{
  "win_length": 512,
  "targets": ["note"],
  "norm": "batchnorm",
  "hidden_act": "relu",
  "init": "kaiming_normal",
  "residual_init": "none",
  "max_steps": 2800,
  "lr_schedule": "step",
  "warmup_steps": 140,
  "adamw_weight_decay_other_params": 0
}
Rows from block 3, named by matrix and row number. Rows with one number belong to one channel. Each number is 128 + 32 x the weight over its row's rms, rounded and kept within 0 to 255. All counts start at 0. Numbers have three digits each. After the name is the row's rms in percent of the matrix's.
# convs0: first width-7 conv (model.blocks.3.convs.0.weight, 192x192x7), inputs 36-39, a 7 kernel for each
# convs1: second width-7 conv (model.blocks.3.convs.1.weight, 192x192x7, transposed), outputs 36-39, a 7 kernel for each
convs0.3 102:153124122091099070205145165096152120142102054135156150111150132133112157116138096096
convs1.3 100:117131138111124103094133117118178152155161125127124094225100103068063104098192088130
convs0.4 105:123101107074129110186101122150116105099102153177103172141110126083102143157113108160
convs1.4 104:147152169069187104124156138102117135132110112134133131076144145108119130095151093145
convs0.5 101:137086087139094191150141165185153158170147100138125193144100099114137133163118140112
convs1.5 100:135138171129138160136213112136139111130143107145180143137139024142127110148086101145
convs0.6 098:094208117161137104128144113125138093162143161148100164141113136088146195128105139142
convs1.6 098:118079094139079143177150147094123137168083146142092134138172181162106126138110156149
convs0.7 095:140161116113089160123123210177131120124096056124162169184096113182144132134063123154
convs1.7 097:087068138105127145147117158130150148139175191110073076108113105096165162113094095164
convs0.8 096:108119134149117127192131180102139126130113129138106179207102091187057124160151117119
convs1.8 095:100114101068107128170085137130157110111164102149079120096176100091159091151084130109
convs0.9 099:121187085094137186113156110094174092140128140133084156193100083180104129135127124157
convs1.9 097:128107157085170084152076077094135168101147022109146140157160111142131086132150148058
convs0.10 101:138113154144108094170127128135108125126087098155181111108106110102132084153164138126
convs1.10 100:063107133151196090096155176119124110139123072144094070147142153200124108139126065091
convs0.11 099:171143133137089166170138128174129133127125146138141125081149121102122185092089123136
convs1.11 102:128084091153147207114104115081151191137123120122169144110110087146130155154135098153
convs0.12 097:207144137158147122121137161119143049122103078153132147136108156059159076186108163074
convs1.12 097:101135110114110101193116112146113118148124172095088165186140083115163129127158172169
convs0.13 104:082117151123084135104115125139127087130132184067110129152091088111137144134135196061
convs1.13 102:140073144112117187144122141158078116137084120196104162161160147097075143173156141139
convs0.14 105:125118105178155172120151143104101163129125112083153128155210152108062144167140173186
convs1.14 104:117192094177109109085144179142105147125115156064082154212092087127139098151163096078
convs0.15 103:143107175104117105085141124103187115149106121123163181155105121085128154132158152141
convs1.15 101:104213123109157091115102130119113114133067129187154129130089049102108155102113089182
convs0.16 097:144186136151158144134100136138149082113161128110196094124102124103154089107179113126
convs1.16 097:054117165111089158155136109160076115083149142092142132105129118135165109098153172141
convs0.17 096:106153155099104106177072091148145095132154184098097140121136090133126068140116065147
convs1.17 104:132176092121175193084119111089108132143110162095118147180141154182111125107143115124
convs0.18 096:181109111177088179145127135168177117158157099136181151120110137114105162172141041142
convs1.18 096:137150114093088083143142152149194095155129141121114109136154073160169079110100107041
convs0.19 103:123069127154131136079145106123160093106142145149113129074129173104096191108095101117
convs1.19 101:126076097132121169116132137080095155138101112111165109109149146090116111132160165100
convs0.20 095:177173150139155116105061087140119116171175138103138142174085130149114102140168166126
convs1.20 099:191158168104107067104123069102121145158122142119126100108071085070106076110134190164
convs0.21 098:160113103099137166157094175123117118140098147098093166165162095136122126079075199168
convs1.21 100:146127122116152161077116199156079153101112082069157197148120125094163139121118153077
convs0.22 104:136125110187141161086139102142106200151112103086149167144120186078133100134175102057
convs1.22 101:150068151139203086041162171132121165095099100125163154182093078136188112164070123109
convs0.23 100:158121185122161077140111146135146165178092144121090145107116131028103118088129038147
convs1.23 101:199097148143151093131066131123141147155124129145177146136123110116077167078132128078
convs0.24 103:134106138135101112131125112146113115132174157136141140078082128139083174137172130125
convs1.24 105:104123125075141174069180158111071097121113129096156102165099122125110118116137232095
convs0.25 101:153082132112110154104093137116099182133177164110139137130138145140125094154148135178
convs1.25 101:117100135153155155204108077093134135138168134172122176079144072080178141157123075175
convs0.26 102:122108076128072093095149057099107126118114169153134072158157139119160156144178095123
convs1.26 100:147063129198112170144147093138108155095127128169113126136142172100117129056148134147
convs0.27 097:108128121126154137158110112125111105133164116108116129089151107096109119080136108111
convs1.27 099:137177100084102138080126140117171122200112155131106171123087148113143163108096202148
convs0.28 099:094150099136172086165151088124140142128117117153201099116081137126200091082113067138
convs1.28 102:082171123174124145128125198143149184178112139081117076162178106147098148111123112106
convs0.29 102:149181105134145214133159101138140122138135178185117055102095109124144112097102158158
convs1.29 102:087154182105097113137136143117109054137127151161124087185116108084169175131134115089
convs0.30 098:183076106106081082159141088130141200108141059115122124119115110164104165083101113103
convs1.30 099:170126128112106166110091155084143149178123201176085114099124147094181098127147141178
convs0.31 100:155096097152106135120085091197102108151153100117127179087106103177141112127149126049
convs1.31 099:154146067098152153118138059088122144172088129167183093128134137138137055166154142121
convs0.32 101:117148171112148138164129109084148171124094090104144135117179171087045121150145143125
convs1.32 100:122146147085067105128116110148147126172144112098164116121088126118165061082110130168
convs0.33 098:108089111128127134069130116146148095142209119177101093144125079114093167119153060100
convs1.33 096:164113136215055156135168137137156108161087105139060202092159111098069196111149096158
convs0.34 096:127144177090150133142183183174095179122116160173140160107121139093089115134155151129
convs1.34 093:081094111118124110086135141109115084152152084082096157132105150103187104131130123150
convs0.35 103:151090111093118092106089137119117131178093129105158182219136143083091127090112137156
convs1.35 104:119176081068142118131131142153097202136098157164121113116158108159150124134125129107
convs0.36 101:149035080154134124199126108141117116143097137117112121158120125120104110141113164114
convs1.36 101:169094180134181127087121081164145118139092121132107174130126132136146114183111106150
convs0.37 100:126134133164133093099180110139111069148113165083116125163155150151115081096149111155
convs1.37 106:092188130164080094087085185119152149109150151135093118083101118135072096107151171105
convs0.38 096:178089118132140138133160153165162131131117175056140138126087107199120146156159041142
convs1.38 098:111121123086178126084086216153091156100121126178177127092080054149124156124085057128
convs0.39 102:097178111085136144125129067181167111139138084144068144131141074114101155094097151159
convs1.39 102:095122116078165186162071096138123118146160133137146068122147168109139125110050121135
convs0.40 100:115115149191184130080084093108090134144100108118118160214054092113146179136135071211
convs1.40 097:147145129154102102174146103146156125091127160144146122148126136136099113150060125168
convs0.41 101:155186089161106096155111210127116176151113139119204162145173131150108095106116112134
convs1.41 102:115088125120162107069106095132142134147126140131094180113099100073119128147173121132
convs0.42 101:066145108107053098177086177148129113100121081077185165157115123110098121123123170128
convs1.42 100:138118048156197096085194170148124102166111128151124137193121130073091159227128149160
convs0.43 103:109065111144153120105169135072121105096135077071152116118117106113129108124139168131
convs1.43 104:115155169155155104150172112137135149126096200139090155135082158165148133154100151107
convs0.44 104:202157098083103104164150187168127128153148101113122139120091160184099125073112121142
convs1.44 101:109138103136110104124151082093132150142125120092160176167116069144115114137145128199
convs0.45 101:172080094144182120171104110136139163132062153167114107155098090054138108129149131121
convs1.45 099:157127090110104169164126133189132160114123076082118111117126128114146099127069132102
convs0.46 108:131140055097133163173135166157067109119119148140163139146106115143102122148106095141
convs1.46 104:127150085168089122093128097116112135117104121103124121135093133102124156165135141102
convs0.47 098:154118120176148186154089097189136112174178135120127103063158123113070142122106162183
convs1.47 097:141118135127133088099117105085137152119130167095111098120068119131107119118117090251
convs0.48 104:092083081166129156179145133166109106081118137130121151112110093088082161095112154076
convs1.48 101:103151120108074161081107157135165118200118141110133159090154083174195184118133130131
convs0.49 096:138114154060096080117085082129131114121176084131091165160170128154146111189119112142
convs1.49 096:172065132134128149116129163138120138154175089193166092100100161135033181062081153177
convs0.50 101:116099092122136189155093120147129085141151145127134154137144121165145089076167134113
convs1.50 102:127138124143150106127146140141101161147083156132138172138174122104105116148090139148
convs0.51 101:172106103121085074094114155104173140090117161104125115149197160156153125095104093123
convs1.51 096:152136177093118101133106100129152152087195140199139052109126096169123087117129145151
convs0.52 101:096092127177135114135135155151130112088144134148156096121154107166165136181091192053
convs1.52 104:104163124152188126078118071104112145120146086123104101187122161151119139156098150117
convs0.53 102:147104140087156121141148073152177119044133129180115108131094102042086132134126178167
convs1.53 100:203114115100174149084129204159127124097192161150095094108076135161141153191141077124
convs0.54 093:131163067158155140118121065113133121181179183127094134151152054104117134123147095128
convs1.54 098:131114082093138159172113119138098108154174101178141182135104129100118110134086102187
convs0.55 103:136068115164191105095115107065162136128132149124061100028151105092142132148119121188
convs1.55 101:095113190117126126167138053132128157076194145113122105139097091080082130170119154098
convs0.56 097:131181148117063141132141120165139100158109140085119123153139167059100136095115127149
convs1.56 097:117154065087177145144143105110098163144139161151137145111078107124135129105116204180
convs0.57 099:107129175149132150063102107085130129217116099175114116114097163106098133154188111112
convs1.57 100:132095101139142131197158146141082082175210123125152146088121128107118139120136107173
convs0.58 098:174107173120082152160148114122168102087138100143166133136116122127124144181118115092
convs1.58 100:099118131135145131098099083137197121134124144134131177135116100108131212173186098165
convs0.59 103:078133143171210051088132167136113142149101123140131180135109078048178141167140172101
convs1.59 103:146063155136115167122101170170042156105115105155140194081078146073062126172131109098
convs0.60 103:148097125123123174126115101140134152127105125101089174136136098086142111053170133119
convs1.60 102:161139124107090138139081098148110129107098120134137097150082130198156050124135045138
convs0.61 101:092149096088093102182107076119140136163133197144114169120102106198106111092108115128
convs1.61 104:115165213159123128127120059134164163125122177167176131108106129127145150136105015151
convs0.62 100:113113141086159107126135124159171149156138170093178103187159121165131204132095109088
convs1.62 102:119147143103143142130143102180129138066160152133160131075153075127121089198108141175
convs0.63 099:149146147124119127213162104160141160085170169086107145147169142153109105167145176108
convs1.63 103:112137130070114133113176079114165113155087140131128187124085161087158160089150143062
convs0.64 101:133069141119120087167116155109144121066166170158144136144184165104179143070089163132
convs1.64 102:125082192120138089089147143132132161133128106153179117169115158119163132193140141133
convs0.65 101:083148118078089082153133128101156145100143162145186135086098113130138109098122152124
convs1.65 098:157143197177092075144068111154129119133150110148082110136174183119086107078138174129
convs0.66 106:101124154173143155113128076135146048146130111153113137142172167074098105109158125089
convs1.66 102:174148137075132152159174111137170153131177158083098121164131086129107118155115114088
convs0.67 096:176170130154112108152130139129115169144192156135158171098157125114163120110090098095
convs1.67 100:108127127153062139153070155175090136139082133051135147124131158084084093152099153097
convs0.68 099:169123064078158137166167149090080154138106150143161165063116163075063134068110129094
convs1.68 099:062133131129085155138118097117122154174065139159145112165120097105131138100091156088
convs0.69 100:118125101152161126124087096098131126180123121113136164156080130101113188142154177073
convs1.69 099:084176100116124172144132132134069080093087179158124126071131126066156190078090065147
convs0.70 100:157043183098131112108127128160114170119132143109089148151168104122131086109113209155
convs1.70 096:126152085094135160089173127114113130163121125089106128121120120135133148125108178133
convs0.71 099:162067126134137157056116112126134140217108151104164119116109171158148153083033084129
convs1.71 102:066144166118125152103143087093171178093147125157158140165115097128104110144164138146
convs0.72 104:078093108112132126204144169145092096126084147149136117103114086183124139163141115047
convs1.72 109:178182075181153069091111145163153139110164100099210173201119152067094156110128146111
convs0.73 098:118154079119123168183111077138115197133155155211143148163133105162109135141123179203
convs1.73 101:121125075039089150149121155110205115155115047121087163126178136146084106148098108142
convs0.74 099:164127114195166127043093201123129164104121152194099062053056149079165182079178116093
convs1.74 099:140092138141156061113161141125108129178138138114126165103113128157149147076135154115
convs0.75 101:102144124108079132124048075150080103123107094152142161119117128106105174157096045167
convs1.75 102:129202085046173168128194140082138170108098153134127121167112122128106095104124098100
convs0.76 106:104112154161110095093182186110117151162050153161192122137130111101109131111126128102
convs1.76 101:191105098122147130163124076157108074165106162071123178107108059112136180146100106141
convs0.77 101:063164105161125153158096152138062146082075113132126113072216132167126156102098153124
convs1.77 101:086194159122135177083146116165153141164114113105121140134178133188139126114118131122
convs0.78 101:115188109151140118069029131129174131109083123146144144071163129080089087166135120213
convs1.78 096:135126135168073133124100118145152113082113096109114100099170105128126090101101150117
convs0.79 098:130096161124150128124122153143186171134121131210111127096095090153112095150153179156
convs1.79 101:126154115115123180074133100110098129142159148140125073096185157142116098126153152148
convs0.80 101:083141118130122128161134062086183034135134121118149166130073095128198154123080064170
convs1.80 102:167109075141131151091087145123195103134080158125130111136121151148110085156075109100
convs0.81 093:081122049164147127133124174111118134091156121161111131104162189185199099153112156115
convs1.81 098:099111119152143092123154127081144119143130097140109089150110059110167148114143092125
convs0.82 102:119089078097146177122179116112123097160155089157134208169091105121133133146154086184
convs1.82 103:130187110151173096070145134088079128147097133081164155135171132092129090108110090127
convs0.83 098:168113085106146101129117133116104183127134202124099190099170115165178147084136110138
convs1.83 104:111177087141109164133150131122160130182102046132126148200132089099093103144115151127
convs0.84 102:129101190115100129132178120116160048114152215146173126106102056120137093184115148140
convs1.84 103:165106117077203160130084102164134143109117176147070092131121121174136101108130075132
convs0.85 099:107120165131097087156116089133145158182233138157134062128134135151157124138127118114
convs1.85 101:138042065150102166099044155159162111118110122120056186211086122130081167104144103133
convs0.86 098:121097141101077201155080134118102116206151164152094160109107121162127133165147143144
convs1.86 100:148137144035125162138059088155070102121091126170183143122026077095102109085092132109
convs0.87 104:120140099154133097075139151152119064116140147151183160133114164137129134075108128089
convs1.87 099:129127190133113137128088104101140124177106180159150145134087102103098131147094143074
convs0.88 094:105100162102101112155131163108074104180121082114177162057145156124101110131154112148
convs1.88 099:107140139126130092125123107123122127202110062148122137083118112111176150097116144094
convs0.89 100:184165097116149181148119157065131119203095089151118098161147101114068142151139146121
convs1.89 096:047182127095116113157124151119115100086096165088096127172127115130111132147176133147
convs0.90 099:091073176143197156157060124114110153136193150074147136140079105127137156111142096123
convs1.90 102:123125175099127122127150120143157145103122163145132156147153106151092039091163097095
convs0.91 104:144115127079125131186122078103164101063158132073139172164157166160156134094134127139
convs1.91 103:167168080180115110079105158152155093128164072120176117155134123149143087133094154137
convs0.92 098:140086139214163078193070109120166132157118214145103117144144094103135133140131180136
convs1.92 097:157129156164118087056148142146173136148121078126102102133090145104168099175069074139
convs0.93 097:128089153135146215160131108124172046139149177165198187169156100143135119088110107133
convs1.93 095:156084146117168101115129151066140150105165124023161148140137111078144058160136177130
convs0.94 099:146177075152108132203194138100115143159146139165166150087106089110114119111106131168
convs1.94 099:130071153176115159122103162125148204113138103130132138151123126184069092164103171082
convs0.95 097:160123118166095089106101118131109143134128156168137119181141099118133106129143166132
convs1.95 098:153162096128116123090133124105099148176068176117120085149094115079175138118118083037
convs0.96 098:123148139129082181162157167094129140114112115166127101101132131146112138156124101130
convs1.96 097:118197068181105144113135162156163165151087135111176120109171112161062112131158148132
convs0.97 099:075103163193119097117081105144096070147163163115147127152109100132147137084121161160
convs1.97 098:133154103090100160094214151136128090181124132148059158137137111167083085124161141120
convs0.98 101:125074148097145121122148075142086164113106130149151129179116091099139156120114089103
convs1.98 103:092104167143117096098095137169153145119138061122179163154103165123090202153113130159
convs0.99 101:129121137171172168070161147145112075154125104151105137151099184131145128157051107120
convs1.99 101:116110145127100115185140154135123108044161069136147166126135143060173107096150095138
convs0.100 103:030126115118142182153121113131122137136116119135071174155124124108125102117135106155
convs1.100 102:127123153063109189102131175145159086144174103084146146096101143096170127140167168074
convs0.101 097:123135107054160130098104099186146082117098114100154111130128111045113194142132075143
convs1.101 095:093120167143090137143081119150079111147168062126084100182139118124111132156144143154
convs0.102 095:139182171126089135119166154133152091139178112156114120114132158161107108090171140155
convs1.102 099:104193095136107125102106099124155107135174146170117108103214128142106129123189131128
convs0.103 099:103134102108125131121070112130179112175116152111183102169093144109103116133097066130
convs1.103 099:129126118189110085101119113169197124112097106097085146107142161140144143092074109146
convs0.104 097:102118091110146156122126075155096163084140123039189118090121115125111192141091130128
convs1.104 100:107202099110106192115128117121133120189162119144122192077115142135130111103103129164
convs0.105 101:136149138126027158190125069133138133166089089101147147165162153157107156133117125125
convs1.105 096:119061094105110149131167118124131161111146091110169122072026118174098102151116106145
convs0.106 094:133178112076127100065184178090097131110129152166084098180121096143118056140173139108
convs1.106 098:105155098096154103140134209111139116141131185165111100125093129150161103090170061111
convs0.107 101:142099179159152131128145119087136171135182127141101075141169128184134064108134110068
convs1.107 097:115120124140201091149106106147072129125180120103127102165182100136170036101081133101
convs0.108 100:166095144126107118098109103075092155115103145147135143135121148143164126161167097119
convs1.108 096:075132126192137056125112139151131163085091125088066132149179091117095094140096050169
convs0.109 105:113110118120095074157106074118151112118198135103136089141117140170126144144095166148
convs1.109 103:091129087174116200112157218142091096180178138128138120140073154103122131172112130140
convs0.110 100:170097127081140136133117093190080102177136178183104143117155151139100114156100100137
convs1.110 099:061127140107110163150142101149122165165094063118099161182059137096157122134151149107
convs0.111 099:181177134117065122108117089101182135143148153151161171113150127149100059163173092162
convs1.111 100:162160079169119131142136090109135144110153143184157127126138065104122093134165152091
convs0.112 100:103091146122123129119115129126120110121081142078160116150085143129098066155129195069
convs1.112 099:083154062177111191112079159144166133101146172108107084149153130142132136144120156121
convs0.113 099:142098118146076161159181076105132092190107103085151104117136145111095127129100162136
convs1.113 100:093108151141164150140128152128114090108139108077159140143155099188136097091137109157
convs0.114 103:105124091174144121102127135132133161143097155089176128113083132142092122112106144130
convs1.114 099:155101108108116127132137137161124133148113110140137110135151092158083090151085066156
convs0.115 100:148093164121123091149126179119131161074165141058084126093162204178158084148115112118
convs1.115 094:087100135141151122117094115085158119139174132138099097168193082179115130086134157164
convs0.116 103:143073073134148146137123098122099105166109202133123135068118173181133139111103116088
convs1.116 105:183111049143124138220116132069176111149129184136146164166106050153106170096142099189
convs0.117 102:122141137148096162205094136128169131146140110175124104108123115120139122073191134147
convs1.117 106:127115070107111147112159123113135127141068098147113026079148141103190122128083135157
convs0.118 104:055180144210069120131167060151152106169119181123125147154134091131190147083125094147
convs1.118 104:131122105143134156053119158178138171131115156135115135136070148191165139186133142167
convs0.119 101:142101111106093131134105083140135140057130102140116153127101072095173094104108123158
convs1.119 107:125100073112135105162121126110154136140137137118097140118137124149100098105184147072
convs0.120 102:108175153082136111143084181161107107120132152104146087118118187086089183119093120218
convs1.120 104:118099152138123134125153208158081142164148173146104130124094183196171124122149100085
convs0.121 099:118116136133153128124141159175108154145114079134170099110141110072075067086108124151
convs1.121 100:123082180128114080177189145119152140099140147101183082177158121142128196117074123191
convs0.122 101:114147107065197154074190144160145136123116148128152078143134139102138116094181134103
convs1.122 103:122117110135168115126181112099147133107102145155142181100146112141111182153177173150
convs0.123 099:132125132139157139158080127073155178131157102155091161146147170127162098173123135110
convs1.123 098:135139153093091162131128153165160076163086098133164104140069115113198035130125126120
convs0.124 101:195111148123117088171093129156104168092133119051175147110115138113143128156090148140
convs1.124 095:174150090138129071121161135113148176129127148065130119147115130136092138159138124099
convs0.125 098:149122155172098117153167077146146105124173139107053108145082165062117109131167166150
convs1.125 100:134104178146107175108130110181080153160117076122099177119161123170180127117137113141
convs0.126 105:137111139139133126139090156087119129114124069174099095110159194151147090115136101087
convs1.126 108:196129170185099114091105135142158113136137131115111134110086115180136122101137106111
convs0.127 109:158110079114100092118099163148074105127136102142173168149101103090089102107109158140
convs1.127 101:094186118123211187120102113091098137069092233122073104134059171095149097144153130135
convs0.128 104:123113115131095142136166073120107152090120152137085154136126051119086095120120094139
convs1.128 100:138130108096097157084063185135168106073143150092119120046141132136135094127104192095
convs0.129 100:113113131157154114139177108117147175109111114122168127084106049131144147152099154167
convs1.129 102:160141112109201147095167143084110100140186108160104184207178165115085164051128157050
convs0.130 103:135101101166160033111202097095140184116065064062138174151150175170118167165143079083
convs1.130 098:116074130127143177104125070144123080115235117147143126147113168112137135135201043100
convs0.131 097:120110137141128125154136181069104146198124129127108098137092175164113166128207087118
convs1.131 095:132113158141163152196102097095128087131110089150141123118120076163098080189134114119
convs0.132 103:068156150123141150082112123130173124145119110140154115102109117134116159114131113147
convs1.132 099:212167125122116130131135156126133133151132141077092176169146128087089167131166072148
convs0.133 100:077153118190131129122186120114121122128108117135119161182060115155072121113126102074
convs1.133 099:111081081085070078071083154188191130125113113090123139169144100161110111139109163144
convs0.134 099:081102173107128167091097243085138111107136211082136087112120115096085161188120152137
convs1.134 098:131161057181102141176100078098170113085106103115140203166130125126154164159116047101
convs0.135 097:071120146181206082104159156076124139142114154170131060116128107125178133159140115113
convs1.135 092:099111200136142123135097112158066088123074133127060157134155145132144149158170082088
convs0.136 095:072128183144120126149160106101132152113139107077131171128141101138089085142102075093
convs1.136 094:124152121086108159063118181146138143180051153112104179182126123178137112135172116166
convs0.137 096:084115137097113143071181156171098110101139124145140148160114159113129149127163196169
convs1.137 102:117091141168084154129175096089061114177098063102108161085102119148103155165182114063
convs0.138 097:173126120123122177187144163132103113117075143155200120131081160139063092088114107077
convs1.138 097:100101162144096116140134130159156156124097097159113178102077105137096155112122084125
convs0.139 097:103106154172138074161109136105111126128126127160102127157164121106150137155036131114
convs1.139 093:068112156123125145160103106138126110126076107164125102129096125171111093138142100151
convs0.140 098:110106122100165130188132136182139140085143136164107104142133125090138145162149058075
convs1.140 093:097153041097096153173102082118169150131153116155136042118078147132131129101192115068
convs0.141 100:056102163104140104125137145081143122150143117116166125087141132099120105130081106116
convs1.141 099:182117110181160097145142146083154147091108104164134087123089169162127108128125123110
convs0.142 100:098149125109174156166141152101118139151119159078150104102091134158157150132118195147
convs1.142 100:103083073155117124173106164165108141117097128126164091135120112066088096110130094166
convs0.143 102:098186147107071180075063123120140153081122153133190140065142086100177195121067095061
convs1.143 100:172147125138070134176139101148160121136136083194134153147116107157141093150174125072
convs0.144 099:109111138144126121152089091114163131147128066168134091116137166101120103153113156111
convs1.144 093:157112143146093190103226157092143097100083153141141126112163134169137139116158092161
convs0.145 099:101111158153172100115077133177149143109151143125116147061114136127124080136075119129
convs1.145 108:140113103065147114125081146144183135151063116122102107078133117087124159127079146128
convs0.146 097:166159153117058140127068133122160160165118162107108160135152112157169111145124140200
convs1.146 103:198118181125155150120111101159176127140088140145075082096098177145049097123098143161
convs0.147 104:194121138124149088124161132152132134093114095102161134097154093092056080142147114140
convs1.147 100:147108120127100081173165128090075127147104196096144150113097127146078157104107084156
convs0.148 099:136114113156081161110134220156131122103076202123143191090143062139116166167114115139
convs1.148 099:070109100142135120112128164131103150103067077080144085087130122108152183103137126018
convs0.149 096:179133148142127095090142119088118159193104085106177140140157105118122086132119116172
convs1.149 097:144122124090093063149084104140123114190114055095098150146136109099174112130098136118
convs0.150 101:151162106112127153122131148131139088138170124078107149170142132129151139151091079114
convs1.150 100:156179149098167155139097161187130161140130122175115208123119153087175096118098109144
convs0.151 099:136106151114141122143143138146087079079114110135174111159188083126094156135152133092
convs1.151 099:135121082172074122116165118148186187120080110163142153194110072122134109139147117150
convs0.152 101:094122045102121255233111075109110155144144158195091188174109100117148131124173143069
convs1.152 097:143160088117073125102150121144094162111179189087183159134172129141023172191141098177
convs0.153 102:171165175079090114134113126158126130136137107131123157132150067119164161116132181076
convs1.153 102:086169139087090168128145104108094175121112135192113141106136103163146142130131152139
convs0.154 094:096092106143163135149171090152100120034139154113098120190057081163186136074137111168
convs1.154 093:074202131127074090078131172191103130157146101147151103140176095075132123141070145125
convs0.155 100:068186175114111154110112130109154188098081140172131162185132055132126092151188148103
convs1.155 096:135188091029102144106151137131155107092088174108104157164113116108153114097116120118
convs0.156 096:115117050111094169189058125093067140175177116157138112120113179150151072136117130095
convs1.156 099:124152104155085085119116201146165076128155146119115112137153122153106117131091123176
convs0.157 099:152077086097118193130131113133121109194106073104131164158113116047152063140132127130
convs1.157 093:138138169125113131122182122117141176101130162156147151146115143130052075193123094125
convs0.158 101:084136150119113094115123094140170158141148163121142116178156081150095095145169133113
convs1.158 100:098176081161145143085148109162106160133085074131158130086081170102095100133118123226
convs0.159 096:136073111115154107138143148110111138147157138146120152105172154117245131087118147121
convs1.159 097:103079103140128110138158154154162094154103104020129160171085124068105132160118128173
convs0.160 098:126129118108135164190146124166175123114081130097135118150154117115133108099087100134
convs1.160 096:116113111084169179078126156169170156139158151112111099125103119120093090156207145125
convs0.161 101:185075119108222073087093203100117139106175116117126119177138115146148065093179099108
convs1.161 100:170140128176141109178154104128059130136114141131133124140143089079171118181112143155
convs0.162 099:104149085120192089140093129177199101145084102089122201121107197099147158135156165134
convs1.162 100:097160144131072079152190107133166154132099121145131089102115152111222153156132069094
convs0.163 102:118093127161090185146116179127102088134191095143092129117153136165106142127185113133
convs1.163 105:137126139109147159130192202130159171106141144105127112155120088138164166134176169082
convs0.164 101:122105105104146193168112103135104081085132171111217077090109083137107124100108096112
convs1.164 098:169117098105143101128214168139104180158176204063116152192196098179120135130096142128
convs0.165 097:124117150135082121115167166063125106102154085140115124097134172169156144046130069124
convs1.165 096:116137090091072107127161187125083091115151130125141090087154110128142129124069122122
convs0.166 099:112093148102177149094162164158139112110134148103161143158134112050138131118163144107
convs1.166 104:156099166135074168145077171152121165172101160095117127127129131165088106117170150152
convs0.167 099:162195108106068103104119132103145118125102109159207111138098134139094102142127145160
convs1.167 103:135141105192090105123165152096123158088139117142075111124155134085119174135149155158
convs0.168 103:098082160125050114094105142137138102125196219144133195075091061135138141191143141112
convs1.168 105:163140107117134135083142107118114149152090116180169168095158170180146114073113116127
convs0.169 097:119104080082107121126161121097108156143111111146167136126180089116132120174093158136
convs1.169 098:054130159067121134162090121104129152124177120084132115143103112116081116140195187145
convs0.170 098:107108078149110186148109153135109100145084140112107140088168194100155106134144117099
convs1.170 097:136080094162131132110149201101109113092082110097101122126142114153115120151088174121
convs0.171 104:136114157184120135106088098116138179127149149096124153158126140072114118106114143123
convs1.171 101:048110171094154091129209111120148108159140148104132124107171191112135109103105101125
convs0.172 102:146088136110126113135112119092105168126096057128045141128140074116174137164175096134
convs1.172 102:181103068125220089085173125113116101132137113096127150190135139106110142163117082109
convs0.173 094:080118086150101150146119199094122156075137154196071129107115138118165149105087126112
convs1.173 098:171047117185098167094098185111135099106068192190161118112153150101176123152119062133
convs0.174 097:135161170175071139123170099139091172086127157126150188150080119124084062062118125101
convs1.174 104:172127111159112156102116149146154158171142085118143190103150146110120132103151109123
convs0.175 098:163123134116169177129101097050146136161140162063137167146092178115144139142096111111
convs1.175 096:141140097110133090105117145109142119130172121135112125108174113132148144115183123144
convs0.176 097:099096114123146195121161173129140102133114152164111107129065163116076133131214109126
convs1.176 100:108123163129098113140102130119090095162134072138111148158122168119113161159090145114
convs0.177 099:065151122143096173181089111099163079190156166136169093078144140204118139120099135162
convs1.177 103:114101145111149124105092108195089146169166186110090059132158147102161137081208128112
convs0.178 102:123153064122086114194123051115126154133072185074130137142114085132130151167156177131
convs1.178 100:163108155193150128061126141168171129130081139141099133102060121151154151137105092158
convs0.179 100:116144131105098151115165075184138151142047092179149090143121130186152070126179127134
convs1.179 100:112109146139127141090211125140112128093140117191163058116184139129075128099149140115
convs0.180 099:185028124180155157133100115092075106135146130110134141129088135139119159134106156104
convs1.180 100:175088172147167057217070140143077109161180117134142119141090111081127161160170133196
convs0.181 100:153094198129141082156102109145118117057136154181131086085098137098124130129152108121
convs1.181 102:149135093147144189036177113184149136113129097081117117139129108174092088157106087156
convs0.182 096:091127143196121147120089096168102137136110195116094171098088113188150114151125164203
convs1.182 102:111166122082152119152119143106087135164161145096187104143068146078125158122122153083
convs0.183 101:178157164134080089146122175113202140095146106109143156098147159054108095132107162143
convs1.183 103:111146128153137163122160153102138105160135172101138116161141087123054125154142125162
convs0.184 105:222066149118100130136098053157115113121112161148124145130091121186077106122127160034
convs1.184 108:100045118143165135090134138128185167199077176153161151117116156167147138126099155147
convs0.185 104:113147140124083152126134148116123137127116081138151190241124095145116133050126106123
convs1.185 097:049117141142130120114163138120075086163139113138129122151119112081124129177147139086
convs0.186 101:197056109099140067201161091138166179150151181108096129100126188145080096099188156084
convs1.186 095:110121119162149122167106106152133058177098131140098102197145133148141082101105128145
convs0.187 097:111154128138104107147082107121131145080168133143149132128136191094125140093118140175
convs1.187 100:106108058124168165171139113142166135129142184132123179131098100156087113151108094142
convs0.188 093:118120122133103138129100087139105101101104177117129158144164094121127121097107147100
convs1.188 095:150090107127140082128071127156168101145125126132216103165181124084135079102105098141
convs0.189 102:157110011136187104089128089111151153170124124134100099086163162145107184103041143162
convs1.189 105:151103100159104119174078145070137159124118087094156164142149114128088157110120111144